A small CTC audio transcriber, trained from scratch: arch gmlp.
Rows from block 5 of a small CTC audio transcriber, named by matrix and row number. Rows with one number belong to one neuron. Each number is 500 + 40 x the weight over its row's rms, rounded and kept within 0 to 999. All counts start at 0. Numbers have three digits each.
After each neuron's rows are labels from the 100 clips, of 14976, where the neuron reaches its largest size: "loudest" is the band of the loudest frequency at the time of the peak. Only what is clearly more common there than usual is listed. The data: short read English sentences (LibriTTS-R). In brackets: how many of the 100.
# u: gMLP up (value half) (model.blocks.5.mixer.u.weight, 640x320), inputs 240-319
# v: gMLP up (gate half) (model.blocks.5.mixer.v.weight, 640x320), inputs 240-319
# out: gMLP down (model.blocks.5.mixer.out.weight, 320x640, transposed), outputs 240-319

u.338:486546538471466460497587466517446465487487430531528534499507533538457575430480514507477496553488446447548492473532616551495475519513539515459483425543469459446523478496487535539517501535508485495440500460476574523490454507473545431564441471
v.338:499488437471547460520507440511486510476567571473550509533552476557549526493463516433509438486507535526440524555534580430470544498483461465477540550499498499535461458524522491416472534493469439479570519413461517525485483499534504446522537536
out.338:532476494499556568455525498512442480517427462526462523486569431554453552513460490493541458566595495517499496460432512441501534500470576468523484521501546567521576481461506454527524498481500506515449494476511511516531504538512560575475443469
loudest: 250 to 500 Hz (42)

u.588:491517533518471465489488479443568498468495563491536470501494518529531464490445531449518430522455472452454487475484421476494535510517504410547470555496494519454487620539468509565499530484481545480423453478448469476461499512491528600515479450
v.588:517555446531504474597468525471538487445496471465405493520506542484557478492516516525469495522442483544508471506470468503454588563475513487395536551429466464551548505499466467517481538429526516457404448449486467486569504454600510535493485504
out.588:558565540528537458552538520536548457480554460525411501537488519463533473521548488522529491531549496456452514398522578525549447491529438544469550478431546510500477510496497556448516500521515534498483519588567543478588521507491563507551453486
loudest: 4000 to 8000 Hz (79)

u.251:480507440485553518463430491502525466493528500491523527456475534474516532577502482541529485461571491482532456469437483474538503452515471518510440464542505545528463555423465440543499446515507477529476480515454504505478490514511532488417432496
v.251:533558433485523540461543496423473527457488460458472446530414484545506451455451538497557438460611449561504550488534500445483450493401562498503494523502445474512459514539450447502464502474446502477571522492518494497465477494536541492474504506
out.251:518432464426508433524519510469471515513527510454537540531507515506570570517439493424551526503551480393504507545507468512489453372489487564479518497440461530532558480513465493508505554432473516475470513526493494472479469503508535517554468437
loudest: 4000 to 8000 Hz (87)

u.411:465448549477477494501476525506565565498464518477512585505444430483560524523502503521515551470591480469495468514470474456546467503449407466535530471536531507486502511539495501549491526489502449447448519496522531522517500473494446522480561561
v.411:448482468461561558504442537570471529413527501494514453508478496487526534525446551498543462474507457497493514463514440477406545498493462518513513537476505486526486505520543490529532485505434459495476489505598477555434488455570507456528533542
out.411:471446552516535516528504541511494561426509568384492509535551483575508430535477445513518501506446565472475465506463425531587512510563442503510557433535564509491510454550536496511420470480491520458450490448501548483494506489488437457516584550
loudest: 500 to 1000 Hz (28)

u.639:449465498474500496608519489537538481492495440491490530473504436590515590508504546491513519470509510494431464562539561517542456477490570443554478547452512463474444461456470554531519561465511488553478455525521552511449462477467506512517513542
v.639:543498482524500529487582491518532491480434481562507482437575560497484545527559559520500465440445526498542463520556582491517429511542476443493476598466417491451543515474438504445540499463548483499522554486480541435575538478602459473491526497
out.639:492428542441562539478498518482512585530448550559471514483505423511517553502516488505500507479507420543494517525467540524448553502548521531509565548530541465467532544491527514526499514467517494550473519480507474520500479534553506550495442487
loudest: 250 to 500 Hz (33)

u.30:532532499504495433511515575557466504458502568526516540469428529531472493444487610524544500511512497484464513565446557477406509532556440487544524515468503532500470561425552507479501468469467471448485467518497449472462513447416576536430492461
v.30:424503457470556479464499483466467500574484478531482414554480515434500512532507437527534522522488639498489491470454492537457538480520577526556511509476597458521511527502523493503503580547514458469503463500452534499497509539478461498492484537
out.30:545501517517524539507502519482500413498495534526435515492490505500427402551501548534454539498457498526477530495560575522529505458514566520471481520512534518522563489517544529503490531475484497486474484485506529538519516511513416441435550495
loudest: 500 to 1000 Hz (31)

u.239:468571558533513484483456533510542439525542414443409493578374501523506503433476545484490538441505473423432507536549527463564472476511567510467501547516497524515535479527494478467438510465448513445496592518486465519532508482480492500519520471
v.239:491538484477494508482476488523456424493467549499528579538495507527496558435509487525491541545495561432517552480484481523494481479446496432529573423525516509536473517510568489535497527558489517518426483559516526503500522540424500515518496485
out.239:470425505499494470434530519519448477497519540559508474485513517451434513528487474516490537525531387429511519512417560534471547455492499472511561450530554491398472450466498540526462494492473574447522566571503463426510436535486462508440501493
loudest: 1000 to 2000 Hz (37)

u.461:521486488449494542553471490513557414468545504460478487454462516491528555517527455526500525481544486455524477506586492514470502528440414522475493489535536593517522460542499511495552557504482505488533481457500532471474542547516518472429582507
v.461:505450442439410494539434608518522450609515464447550496465587458448443575504559475497466543504471447476501455465534505491449556531500508549524573519499537517424455537556512509432522508486484477513535484528492514391541506495405522474489597502
out.461:466499480402565484450483530496544480529436483516562445506474496497513470578411507536551485522464481463513493398484491487499452539535542500598515531527529533484480513451458510480452472425449546499491556423540472479527461496492431475394503513
loudest: 250 to 500 Hz (39); 500 to 1000 Hz (25)

u.37:435604517497482554528488536450475449563461473540406592456491525460491456456510428434550469503446565510521513487495573465498477532507464398471477457447490453507521496564499493468553492518540490532464535507504560538522555483487513473477493511
v.37:468533472492489431503456510531499528524485489467491492511509562437502426482516441487511531494519433503572605534521481499499472550543482492560478494482487497481513477459518515545455496500537538525479566419404515502602509403516487555471525439
out.37:497596531515547496516494479435561482505487446487477483517541560480473466506544434427494513413494412526462514492511449527534480466497521442470451484475481474535612537566522583518515447534542497516588448462530497469475482420523466509550520475
loudest: 250 to 500 Hz (50)

u.590:474471547495566474447528447520475488514408471532472538515527497592540490493496477544486479474515502485474460483479444541493530419482424555426552507535491539523488461476503589555553537545506511546415491565500468553518527592484495510580499490
v.590:506510482431579522501384465543544454441546549488455438608477395525494525484522512437534497509580506529528489499517486412476483477482511481551533468484555502470496511504438496467457422516514540466449483504489493547506518498496509536464510487
out.590:540484601423582526515540467509516445499496466529439563456537502513484548563492483526455494468427533506523499491503454502526529482538493494530559500456481524496491489386499475516555553488503488485540493585487574552480507488454529426534495558
loudest: 250 to 500 Hz (37)

u.296:497584528513424457478518512470480543408481462422535505478496424460588488535489504511549481479445523546475454476401526417476434470493540516547464468555523514421485455538444525467521573546523533469391517483472466487484471481436484497513468474
v.296:500522468438516495504439491406551479545590537520537528512531564501546508520448550517457504415509457534510477492508493510500449448527591496502473469505412440477548486514545462450485517441460506495491471481474503563437496496496484477580482464
out.296:516481492497466520534485549532533534488463481444492552510550429473572483505438557473488497555529490541492486513466539455384484492496493476439533453462516516443572530481507468450479483484443588517473525461516424493423453468501475481608568466
loudest: 4000 to 8000 Hz (73)

u.540:511469495469448515454519519468469508481553528464511537521480453435492519555523460522523460477527579522450467534487476421483576495427524537490472404512473508529434454526513562504505500517506561572493530494547460500440505398493483487480487501
v.540:569432468549458434466562507507522414507515489462443458425541561478465513414536546519546501494512472504455468550474435562470528465572436572507540493487512442522429446505523449502498455456526531496475489520495507494492479499476428531442553452
out.540:547460509505553428487470514522512488449457515485539465519499522452529459482466494428482402486423553540493544517486514452444541559546522442470498529454490510542500570515515490457579528506512542570511508544582530495446532434499531427582574411
loudest: 2000 to 4000 Hz (30)

u.368:464536494519517538468501516411499518527547494541473463494601513470464426534557442507545534514482512485462470494470523519454502464532605558523472546487483504477583561545477509536516472544469489505410479558512472558532536531510532452513530471
v.368:517486535491493497467568471462454496477527538516562516547480441470455504504506462495531472509495518477525549515475475533469555475500532509476491526511531536537477498492557533428481498525451440490561481505470488525543502548550514475469504497
out.368:524520571502535523518506522554507555548504583514477497514548493503526585502474486477514485517524558431481457463469474510505524471421467536519474539478498533479474435453431557463480523555549478457485489546520496557542477458509509454473504507
loudest: 1000 to 2000 Hz (41); 500 to 1000 Hz (25)

u.153:488540518560551533505526492528549437457529467484492536446391523538462526497486549529445458554515530529489465488501517519457429486511476558530490495531502526489454456489511547441474526495484498506538567534448461524481543488542520519496592510
v.153:434456496469442501505512512491515470470495551513453468480533538481533403489571535479437506515505496533506478500546464503444500546541514455491496513549544482532520523478469501495464471498543556507479531514437550447527484476461552483519474517
out.153:404458506464514432526502498419510463455509548461490534508535504496502495491608484506444500544467505543534581498529463535448525501551554557480499424532471543493469555521552512525459496458519526481498522461480554440503484462486389468412492517
loudest: 500 to 1000 Hz (49); 1000 to 2000 Hz (27)

u.186:444499511533477497548469440524484482469452516459391516551480509437617541566499488480432440489470543439461503519500527466518489500380443479474530464474471486498501576492445449447539522534491546479477514414528549472539509491501498469521532486
v.186:449470564495577479561463509507454418519551483526526516523521458498490485596505436552493491494551487453511482473523503504506569542485494544535531485483458535498460498466470446468496444485441549476491522509531524465482422520544548467443474487
out.186:419531511510490509520490509474424439564516435465550525454412506482517458530503500471511473496533510507488459544494453509533469538445482464482496451478557508495459457498534557546494529498497609490529489556456540595501513569586479492472479485
loudest: 2000 to 4000 Hz (58); 4000 to 8000 Hz (36)

u.361:515489456495564523467465560517558394463447474495505486455476490520521502474455449489489450499474518484482494500506511492497527534453577578578494529408490485510485573540498484505472478508530438540555471489455500484500513464533526487481457442
v.361:504489482498550409435474493461450454536511525493518540484450527471544546560461505562540463542531481495526497506485432523492394517554476497474464518505562530535518482480434569451511439540444496462489477472487515436544513442490486481464532510
out.361:507484523511554548488536485489411522540522519514487472509499422518465532543514533479434489536491510476494539525424544435502479518451516461534490483522569446584563535530500460516421532544483418526578585513480501480513471530529564533481526492
loudest: 250 to 500 Hz (65)

u.372:537479433530540499495464577546511501518537503482564475494478518528442469481588515515541507484516548452509497482565470457468497457473466504465536489462451465493538456500563503450433467517440496527518459447408449548591496540485519518458559482
v.372:530563546422483434430492497524566473519463530609467460488530521431615462492569464446511539529509539466464479505474500479495462458562468536494484489512536484431552595529457504570422552452491527477510476492456532529464510494493482444466410486
out.372:533538489506437548462446502500510461472522500485535502534471594616535422424499541516451542563550511497561517442465553524496493482494523491464514512487447520473480449558588484476478539530464529447497489496467512508533479510504455514547487568
loudest: 250 to 500 Hz (32)

u.409:448528488531488484484499532527533503456513527479506451549522476471523556507539576494491476438488469455557529553538477450461507555535562472528453480529453392536503414507547567479490527559485455589568535495450520430522518590490423524527501515
v.409:463464468427517513448597454555500520567531481480562512449515491498492505514513535515546508477459546517495520480616501535533500533475538528503471547521541527493521506543483504511495492450556532523500585457523539582551490512465582510405440514
out.409:493485389502470522448496466426471466463500482501527555466496509531531549492506524474497544459452509519509509503523469534485520522548474518527551515529448519408426504463549486528561472509484518668518550541451548475471432516490474534413474491
loudest: 250 to 500 Hz (39)

u.531:525501456459521518505455500503544514569524514482512453515506565471519511454463520484513479507581476434554564528520498457508505527527518472584521574449455520480562496487505520517497482530487523545495464511481501408546515538463575493514390539
v.531:441514441533517486459415467548538513529467559494520549533502564510457438516458553518549469477521436580553515457577512486544520500522438445490574440539533498441388449510501529489497517510479420499410508507483511570497437593584504490508414547
out.531:503504416545444521488513501384449427535496461491493512523438502561490491520497481494504544439479444527463525504530451433525544460480560580477478506488516573544505520426550545469471567480480546452504537548630534533456521523495510477541463491
loudest: 1000 to 2000 Hz (54)

u.304:455486456486425465522391480514571470553474460500507467499514491495443511528574503535554477549489530465526529534547452534535529493522464507504573513384431433445491443511469541495422558512525582557499585505480608544523475487521542563533456426
v.304:489466493506454515438589453462513492460505572472501476449484478500460576512489604504524539510516511525487516496499449499514452409425534458461452513541499490523538489496450507523478511506457488508503499485474497554499516481487556477529493443
out.304:478480554547447463540455485503491491470536503488491543470500524466542534471499520520510517467506572522569554513514485526467479469446471498514434588460396506529546488468517471543532510482455579502460450481486553482464581545503511472473477517
loudest: 1000 to 2000 Hz (38)

u.143:477523488472560513497588494490540488515472522439565603556471509524535527489471500543494504464487522510578485508416527518542475468578483462513527528493503535460496495458549514469501458484526485506477493489617458545454513417533526459468492485
v.143:446497509520506523493454472478464507487460436507478483448516547513429500525502444436491450531487508518556476515556494465476558506447545484559440490549437563522493421494479486524480469460496520524459546481501501519554515650509474589465429434
out.143:474483523453539475413505512504534473519481483504540492424553516450479439573566451482555485455513549531490536476445473509473472545467473462541472569484462415541523487530453510496487446440454515486551484483455474611524481486514538476478482421
loudest: 250 to 500 Hz (57)

u.136:504500504512517498464535453515491556460453445437486544468511509484495464535397593523509498507565513465481540479447410449527504555503408483439486524541468470495464533508452467543531469458503484484470478519508446485560464551504474494492534526
v.136:476494470490518535504476518415515566465393505458517549522512571577479498567516416493493498480544430555497516495517511519480425515479478497506405451498547488478540430495457526495544497487503508570514476527494536467561457476396453543599520516
out.136:564499536491485514491540492533466537537469585460578429541501496475508520509504581463612459531515513522500605513522428553482483574474427460496463505518480448471493520537464495549440590495599486474544493576518486481561519511521500555437497576
loudest: 4000 to 8000 Hz (36)

u.93:513446528602463486474510482471485515518512513514482515514509492496522504490514525479534525518428436489511489492555492516524553551468517564516491488491500459401513565533461400465500521512537487496535423485447516507551597450474560514430532558
v.93:512489502486437555500544519536547438520567520533485474502443490463533462472534549474519467460515487458500487527541533507495548506476461491553508540452480508472477513430542519474445514523473647434435430520488483535504475497496522493510502495
out.93:496431454490514546507494494457568489630499571476521487526503507496451445452483509462505495479495498483551510485480535460492486526474470479510457565555494511486505473468499460582516518506468465457530469543508530543501524501454480508559442484
loudest: 4000 to 8000 Hz (93)

u.582:523484494564519587500482450505504493489515478438537484570507515542519464532495487534516475525502543521464576522495478423473535500537512542449503496505482435542561482431454513471433476506574500465504454511515441474449451476509469527504413469
v.582:523491497521529586571531560479511472476524504463451504506529506457470516444485511455461483475532570533484486451479470463596457494497576576483520477539521479532424531469523499459526475546527432478492494539585502499520417556531471476509502491
out.582:558513442500494484438530487508497493583525554454476545486513439517461506508475472488527495479561619503497454450528530510483406510526478469506533444440511491518552584486512470552447522511562502499456627533501510476572457510530481539464527491
loudest: 4000 to 8000 Hz (30)

u.68:466486448474548602494450414452483518502514487499457525498535437490540536486487533494471492512608494491452526513489451566539461483428451576499488542490541460499465433547488511540584526473531586506494487570475502520588564492584433542442468505
v.68:483517499496544542491486416496425536475488483550603552496454499536525435508448501566442484454486514532503503478403515410587469498528548507528517506472482500498445548565514449457490495498518556590528470538501427504470481472505558423503477496
out.68:510498471487532533433489405472481541486558467488461485475473535574405509536491491550531458507452538606523478479505502554463504542468546536482519575419481473561518592518456568502550490506534542544534518497518443563516525510510544465534494481
loudest: 500 to 1000 Hz (52)

u.513:487538550497485569534547533489506522457488424632531473475471416440484482541429473445563531444488506514514528483528435462543471548467534487500477533462537570515521464525508499521525476453438458470575526447460475454509498538461483527492481502
v.513:533529494461501474529547488474497450447495551475518555485453483560529501415515519563498589516594490508469421484476507478555461519509539532454442502469469532564459497498533529422505519447482533529510534509536449551539548536470439542516502539
out.513:462555473500531507491552516537517527473505523571459438493367483483494483463525499422513489504502436517519510539517567412496426464506507488456564513439498488509425639512497496573499520483513541549524536485436503552573470495549468456441497480
loudest: 1000 to 2000 Hz (31); 500 to 1000 Hz (28)

u.146:505559484479547470436566524501509533499485433509480480470439519466557489448489464434467458505440483558481474504518481570480480543512446433506529555434539565464468486592532524495508528528519485476527499479490487557453534589521488495502495500
v.146:493516473547523476477496492534486509480532498500409521463547441540526489516539474494459514462494521458520590455529537559467467569503509451570525628473464541441435531582510501486461495495490434493579525538513502500486474494505503514533478513
out.146:519480499482468613517431481524461465499480423478532562504497456507545556502515512475509537534508546495521470535524626472487490547410476522506526496513479527532461438466481537502474508534456575452465506442403430523474459439494406509489478449
loudest: 4000 to 8000 Hz (55)

u.430:506543508495532564514496580567547562517541483487547510435466535502538462553552457531568522470480427543564529515464484461470481462520458472408516504559527534492562514459455524495512503562443504543457467496520494508585480486487567510544476470
v.430:477448515511495483487528524510455549449560539455459513486533458440498529474530488536515464546542511500518485470514416408445502459464512548569529505533528537410535445524545516519549550575427553514504506525463476494544486493419465569472482460
out.430:591470491499441488460517549485537532530517529508501466533526457487496537527545480423439437495461541485467524533492520553526540477572507483455562469504524482466504538512514476521498435537640519503475538525465444423467540527567499493542489465
loudest: 250 to 500 Hz (29)

u.376:499454541491569558436521466547527344489514506482499486511539485553475438416529540487497481490533559479475406497482505550507551545518535448482516480464515490515515476484447545505571530501482490524493504545484454495458482526480494525470486515
v.376:543455529473431434558488463560526475462494495534521511427476521433511518471492475481504630501452527543565544466568573500521528451537462521461520463432503473491541547517482517535556530562503514437482433520475479454504479554460502468474510502
out.376:526531477515601557446496467440508529462551583497466537474499458611594475500471456532536481533570471513466422508494513509504486542470485504470558604495525454488514517480529452482482486469428510553490496553463510459478516457481475460516499529
loudest: 250 to 500 Hz (46)

u.82:472530448590599540443494496450437512482539557509507476504520600570492434464542448571504537509529488476476511520527475492445461557517448490428440459525575497472503459574528543492445526482527555491523486550457524538507527490499488545439464406
v.82:522493465432541533470557447494493515494512493522501487476520500437407544519458498483574460499549481485450464574497451510495544550476522473476505455436528488502511488519529550473472513510536473528433590514492493419480450486485508490482543491
out.82:533516545498567544527540461461506488436503579469485517540538528450411511509572428531465439476464502483445461481478552535484502538565505479531557423502523514506490527520522508485498487575544476508482540516459528483507506570494550459508534507
loudest: 250 to 500 Hz (55)

u.634:498366500462493477524523497487520482492564510494508496467540500503458469486526553497500513538418516465523466451525508530530510429434409548485522558546433551545428463479445419447546488526509539466530485440505524515480491491536507541494454525
v.634:482501484496513547480417473499505484547551513520527468587518452513473458482456505411544529492530535510551463485484515498498505556475561550447541442527561467496483574481551482505448534404459540526486450478479494513534534522526497401511431531
out.634:559496535545467502548532505468451494508447543568501541505565506567431538462522522453448529415528499513446458503550479520469471487559565521491460514556514559494537415489457538477476496444530551473498437521545523501524454517536493517412478455
loudest: 4000 to 8000 Hz (69)

u.27:475470598512427489461570528443466507443480528507484446432540561487513501471534538499432567541471469448458511547519597513475433510491427509499482553464483458476439441550524519474536476415566484470516471537495532548548461525512465459488495512
v.27:521536499574469522551525571491489549448491520555434469534546495524509453513428492466466462552570422473508493521487501530568530481476558561426467518540427457429492439484531476481509497568502509548476395448459473477522553519533487532502500507
out.27:468420450522475551520498575458599518464469526458503488546504491543474441491501532498448522500503502482455504487479494463513483503489476490499496522526432586507492493592505517525547515438470482457599486457511516477517560506476482422493490541
loudest: 2000 to 4000 Hz (32)

u.567:503452536540455539556487505484494540501518552473538518544571538460429497500439484442466449523435531531503599537534474470430472496503511496402515458442580464454500528539458470437447516503452519517553525497485509504518502516502476553530417470
v.567:501462521499521492547519528489455459537441491477472632515533498508425516492423560446501519511525561558474537550433507488533505472478535528495523571464530475468510554539530476550470430503497500540519484489531506519468464483522476498561523462
out.567:482513434478559469527471548516470566508510442427519474531554557508469499478519498491461509469503474424522496509468531428426501502508534477490501452542487507457538528514502521540549488509514500510613462450518523540572455525480503524522484505
loudest: 4000 to 8000 Hz (37); 2000 to 4000 Hz (31)

u.500:511491482558443480490492491556473469411548442496526466480541489493466475495427503501507508448468586501501435560529464504472547470502548499594478451522522455439485554482489517464483536465535478506514534494477496489563526513440512518480523538
v.500:440494511524481513445562505469481520516450418544563459452499546479468558447483512549563489467526541480418496460510558476575500503551453516527565556484527542551503444390482527461447556496495488477434540457437533456402493474458558494589508450
out.500:471502418471476598466498498456478522549504494489515592515450525507458492430474513468536473366456459502529500521504524476537543516465583373489493512553471514544482480491494538426514520570524513437521476491507479513475522484442510525534483523
loudest: 4000 to 8000 Hz (94)

u.306:458528501468388519448491431531591546507512453453519493467478496497464474440464530434475522517484539514548486452416504467482490586454576492454507519486454405525574480507480509516528489477545554499459470560482525501506593480457537495510459461
v.306:454526537457487488456489496493517445539553514505500517402569466483530539489519568551465482545572458404493528491521463454498586518465480399520447530503493536564505545461543534510461534457442413418484374524477441494524546489496513506452444494
out.306:579480552512527506403496510518549466535505481466460518386537572530532552496585564500477521442544501526455461475466498569568521529509544569426516464495445479546473528447540508542538567531545558469480477530518484554524506509485518472487532502
loudest: 250 to 500 Hz (39)

u.433:445403523526508577536596463488500507527526532450534551468434497489501486418450497434452522519517508570524502457491544481393495524587545437515530431552503581551535563478549600515525527524599474569532473528485510509461440446481494491546498425
v.433:487526558552482493459502463527541455451456466521471458479502502495379503543491452531506464467522462515424471476490497520462434506505503501479505588533514482538431540500437477490515452566485545441528500437449469507584479521526482519540505495
out.433:495518466477500514407497466498501566525425444516508516459503543467490513517411482464443489410498556491543491522541457508520487481491503484441480497498550532470550462535504548469405496547415524445521553504479494460524545456518456477529475554
loudest: 4000 to 8000 Hz (92)

u.115:463494538511509477482453540528585528468464509507514507480493505554525547521454508506469512425489582524520595471494523539500484452530569546479551437497530416516551469506497466455528550544532516572525507510446477488511525546425549520529532510
v.115:505494503436490560498480488512474520476526459520501542461501452390498537503523497508546482447514537514459468465472479480527515466559495486456465505457519429483533371491500561484467523486506574467505536553505532528454486457489412488475490580
out.115:503579511492463566525495512510521509541488535472486494464477544487519459462509612500440518445524432480505523495541518465542581467531541471474496524563473548444528543500473474511547498540459532463461440513535585578603510477451486505481487524
loudest: 4000 to 8000 Hz (42)

u.271:528472529569505525520536583566510456453524518479455415422454462476560524528505525426468502507503486495484521531479449508497527465499554457575504469553491541517498515510495508492479481574493514496544536479477523530531587482505548501478454444
v.271:529476499473518502445529531488524457534520503538502486568459545499510440518547519516537442496589524498473501502510477460484480489478568481492491486496470537421384467519469466486536423558431498457565401512477506566487454488509503411533532500
out.271:457461529443553586516542540551405564493503556382503451440560517467500499543498475438539575578494435457583450515550476501473512477547531514481487481572481556449510486536490540414519473436508468491624536524488525551503562529577479447498440455
loudest: 4000 to 8000 Hz (84)

u.123:511499520516550544581467566575443542496456414507539415531402512552450539509520516506414446447567565510474513542546491480471530528453500558509549493516523482523434499452441565530496568545438533459443506494458550464517452538469513444490593566
v.123:507451474465479489471503476471424477528548475458480561489497443527400571519495499470523488480487529543509484484514458560502512523495504426527506505501474460556536494522500542531516554541547504474432517477555492532526489535431480470542578413
out.123:495482525503556533457498478507443560570516522507441511510524482520468558485479526487519532534556458481451490492565453452525470493485418507515533524518507506562573552472426499471482601477439574533537513477509459464517443569522419481484480523
loudest: 250 to 500 Hz (44); 500 to 1000 Hz (34)

u.192:469465533504480445483596475517532578442480512524540441465488518533524446559470454426491468523515549496560474518557478477535534484494589501436489491469513506527545449597468560534451497449561490435519523489508492467465537525439495478495464493
v.192:501435441493415595421419512490525520478536476483428481541428516469507514491476501400558512469521463517548511537478494506523403525519490548406490526470516550489568481455490472555532488516490485549443549512495519496588481485512512530501586534
out.192:505546533493388489532448476463547531512484513493578546491547443461483500507487506434518446466583548530514507457418483533522483469525491536502598517377559502573454503493437467457485560448593446443493488517539446424502519439467532489471506516
loudest: 4000 to 8000 Hz (96)

u.267:516510464577553485489455518510481492512504491558486521457504456526549554496522468508499546481479546507523462496530421457485555546492486509433467527552502515545503509480576464452490465535430459507491474525529473573517500492432504602577464454
v.267:520531536533536456534487513519480567549489563504504492495517514486451462536439495512454537545447472479572530457512552496567523523481452434504483452522534517386577502496531490574572542504486508482365400530502416443496499533534525483501511523
out.267:495552522475512528507524488473521455520524510539466454443457502457491506495521468463485505553491488526582495541567494502512503433509415492516471487588508500598527478586514539481520452473536512528523484511547478496538588444516489554421478527
loudest: 250 to 500 Hz (30)

u.33:484488478538508475544431526499507454532480467519568567544512492443445483511518578460471497489544485479487496519505503436521498506462521441467513454503506501504470517511410615474501499459522434490530560450454493487566546426436527450494437595
v.33:543493540449590533400526469496470546508457498509417500498344448520472544532560548441493538517504463543494475530468524513439513513459502497508490495504509492521535475429545529487524453395510550515475486495489477415458455518565504522510552449
out.33:494471561513467484494586542539469550468493512403483555405512463446554545476472503482483529469512460493438538527478511485422559447474522563539519527448562520522521489495463514491487495417607430383442551555479470505502462491471541523538534472
loudest: 1000 to 2000 Hz (28); 500 to 1000 Hz (26)

u.561:479435524475451527562431460453492554485503497514486446544457468450571470517500488482506450510553475493492510474470499455505479508513506472497501505477447541512479557629524465535541465524502549479493427560514515523491496471505542582549491460
v.561:497469406450518510411591496539467530448513545485505545480409451500483442587411516520522538543557413537404459502535492567545531557523556534563531447464494492476465494500496509505519485474507425458535484504464485502473462546528483505519534414
out.561:514491518441567511495561531542484545540460516476480430531518525507573448550521488512525472453527442557462511551555475513464585458485492551462565524526517595472550503548539522520551595517417495524491442537455499518499537428538542515457564469
loudest: 1000 to 2000 Hz (33)

u.190:493518456536461526505544594528524430466484462499534544547481562507469495444492559497521474489486494496554470550473555489488534468540506509529492516456452522498517522460470495499498477441486552442497533436500542510481533481473506403497445527
v.190:416496482577488538473442487540540517486517488449566520550501475465484542556512509532501464517462484480468496472520476508520406482509433454395509471615481490546551446492562516473537483502469489514471559501529464479553541487534486463532449435
out.190:488490483480449476479501463425522424452535459515489520469582538572554562509500527511469484422468448476483543452422496431496538476440531510487502472545568528517491509480510497497506488463473482508456506488541508518553492518523541516493455589
loudest: 1000 to 2000 Hz (25)

u.393:484483469553471513584536489537469497488444557546518569516435532469509455503480549548503500489517459466495493499498465461496529502484476539492509506552527459460478558544412505530495532557536530488470529604463553491506537510466519588532504525
v.393:525515505556500512511510531545469506532506469490491544436512479534521554474506473457454482471410500462491512519509496506500460471476539486454535505502522468525469544557523577488486466456445450493465499459481475469525605563490519471493540520
out.393:525466448518491483489479453508497530533486475507541523526528569507419523493494478452501456429549491494462495478504486594530512486544535478478469516539541509451471482503451452524472515448500456550525506563586490530534548542515563527493426461
loudest: 4000 to 8000 Hz (95)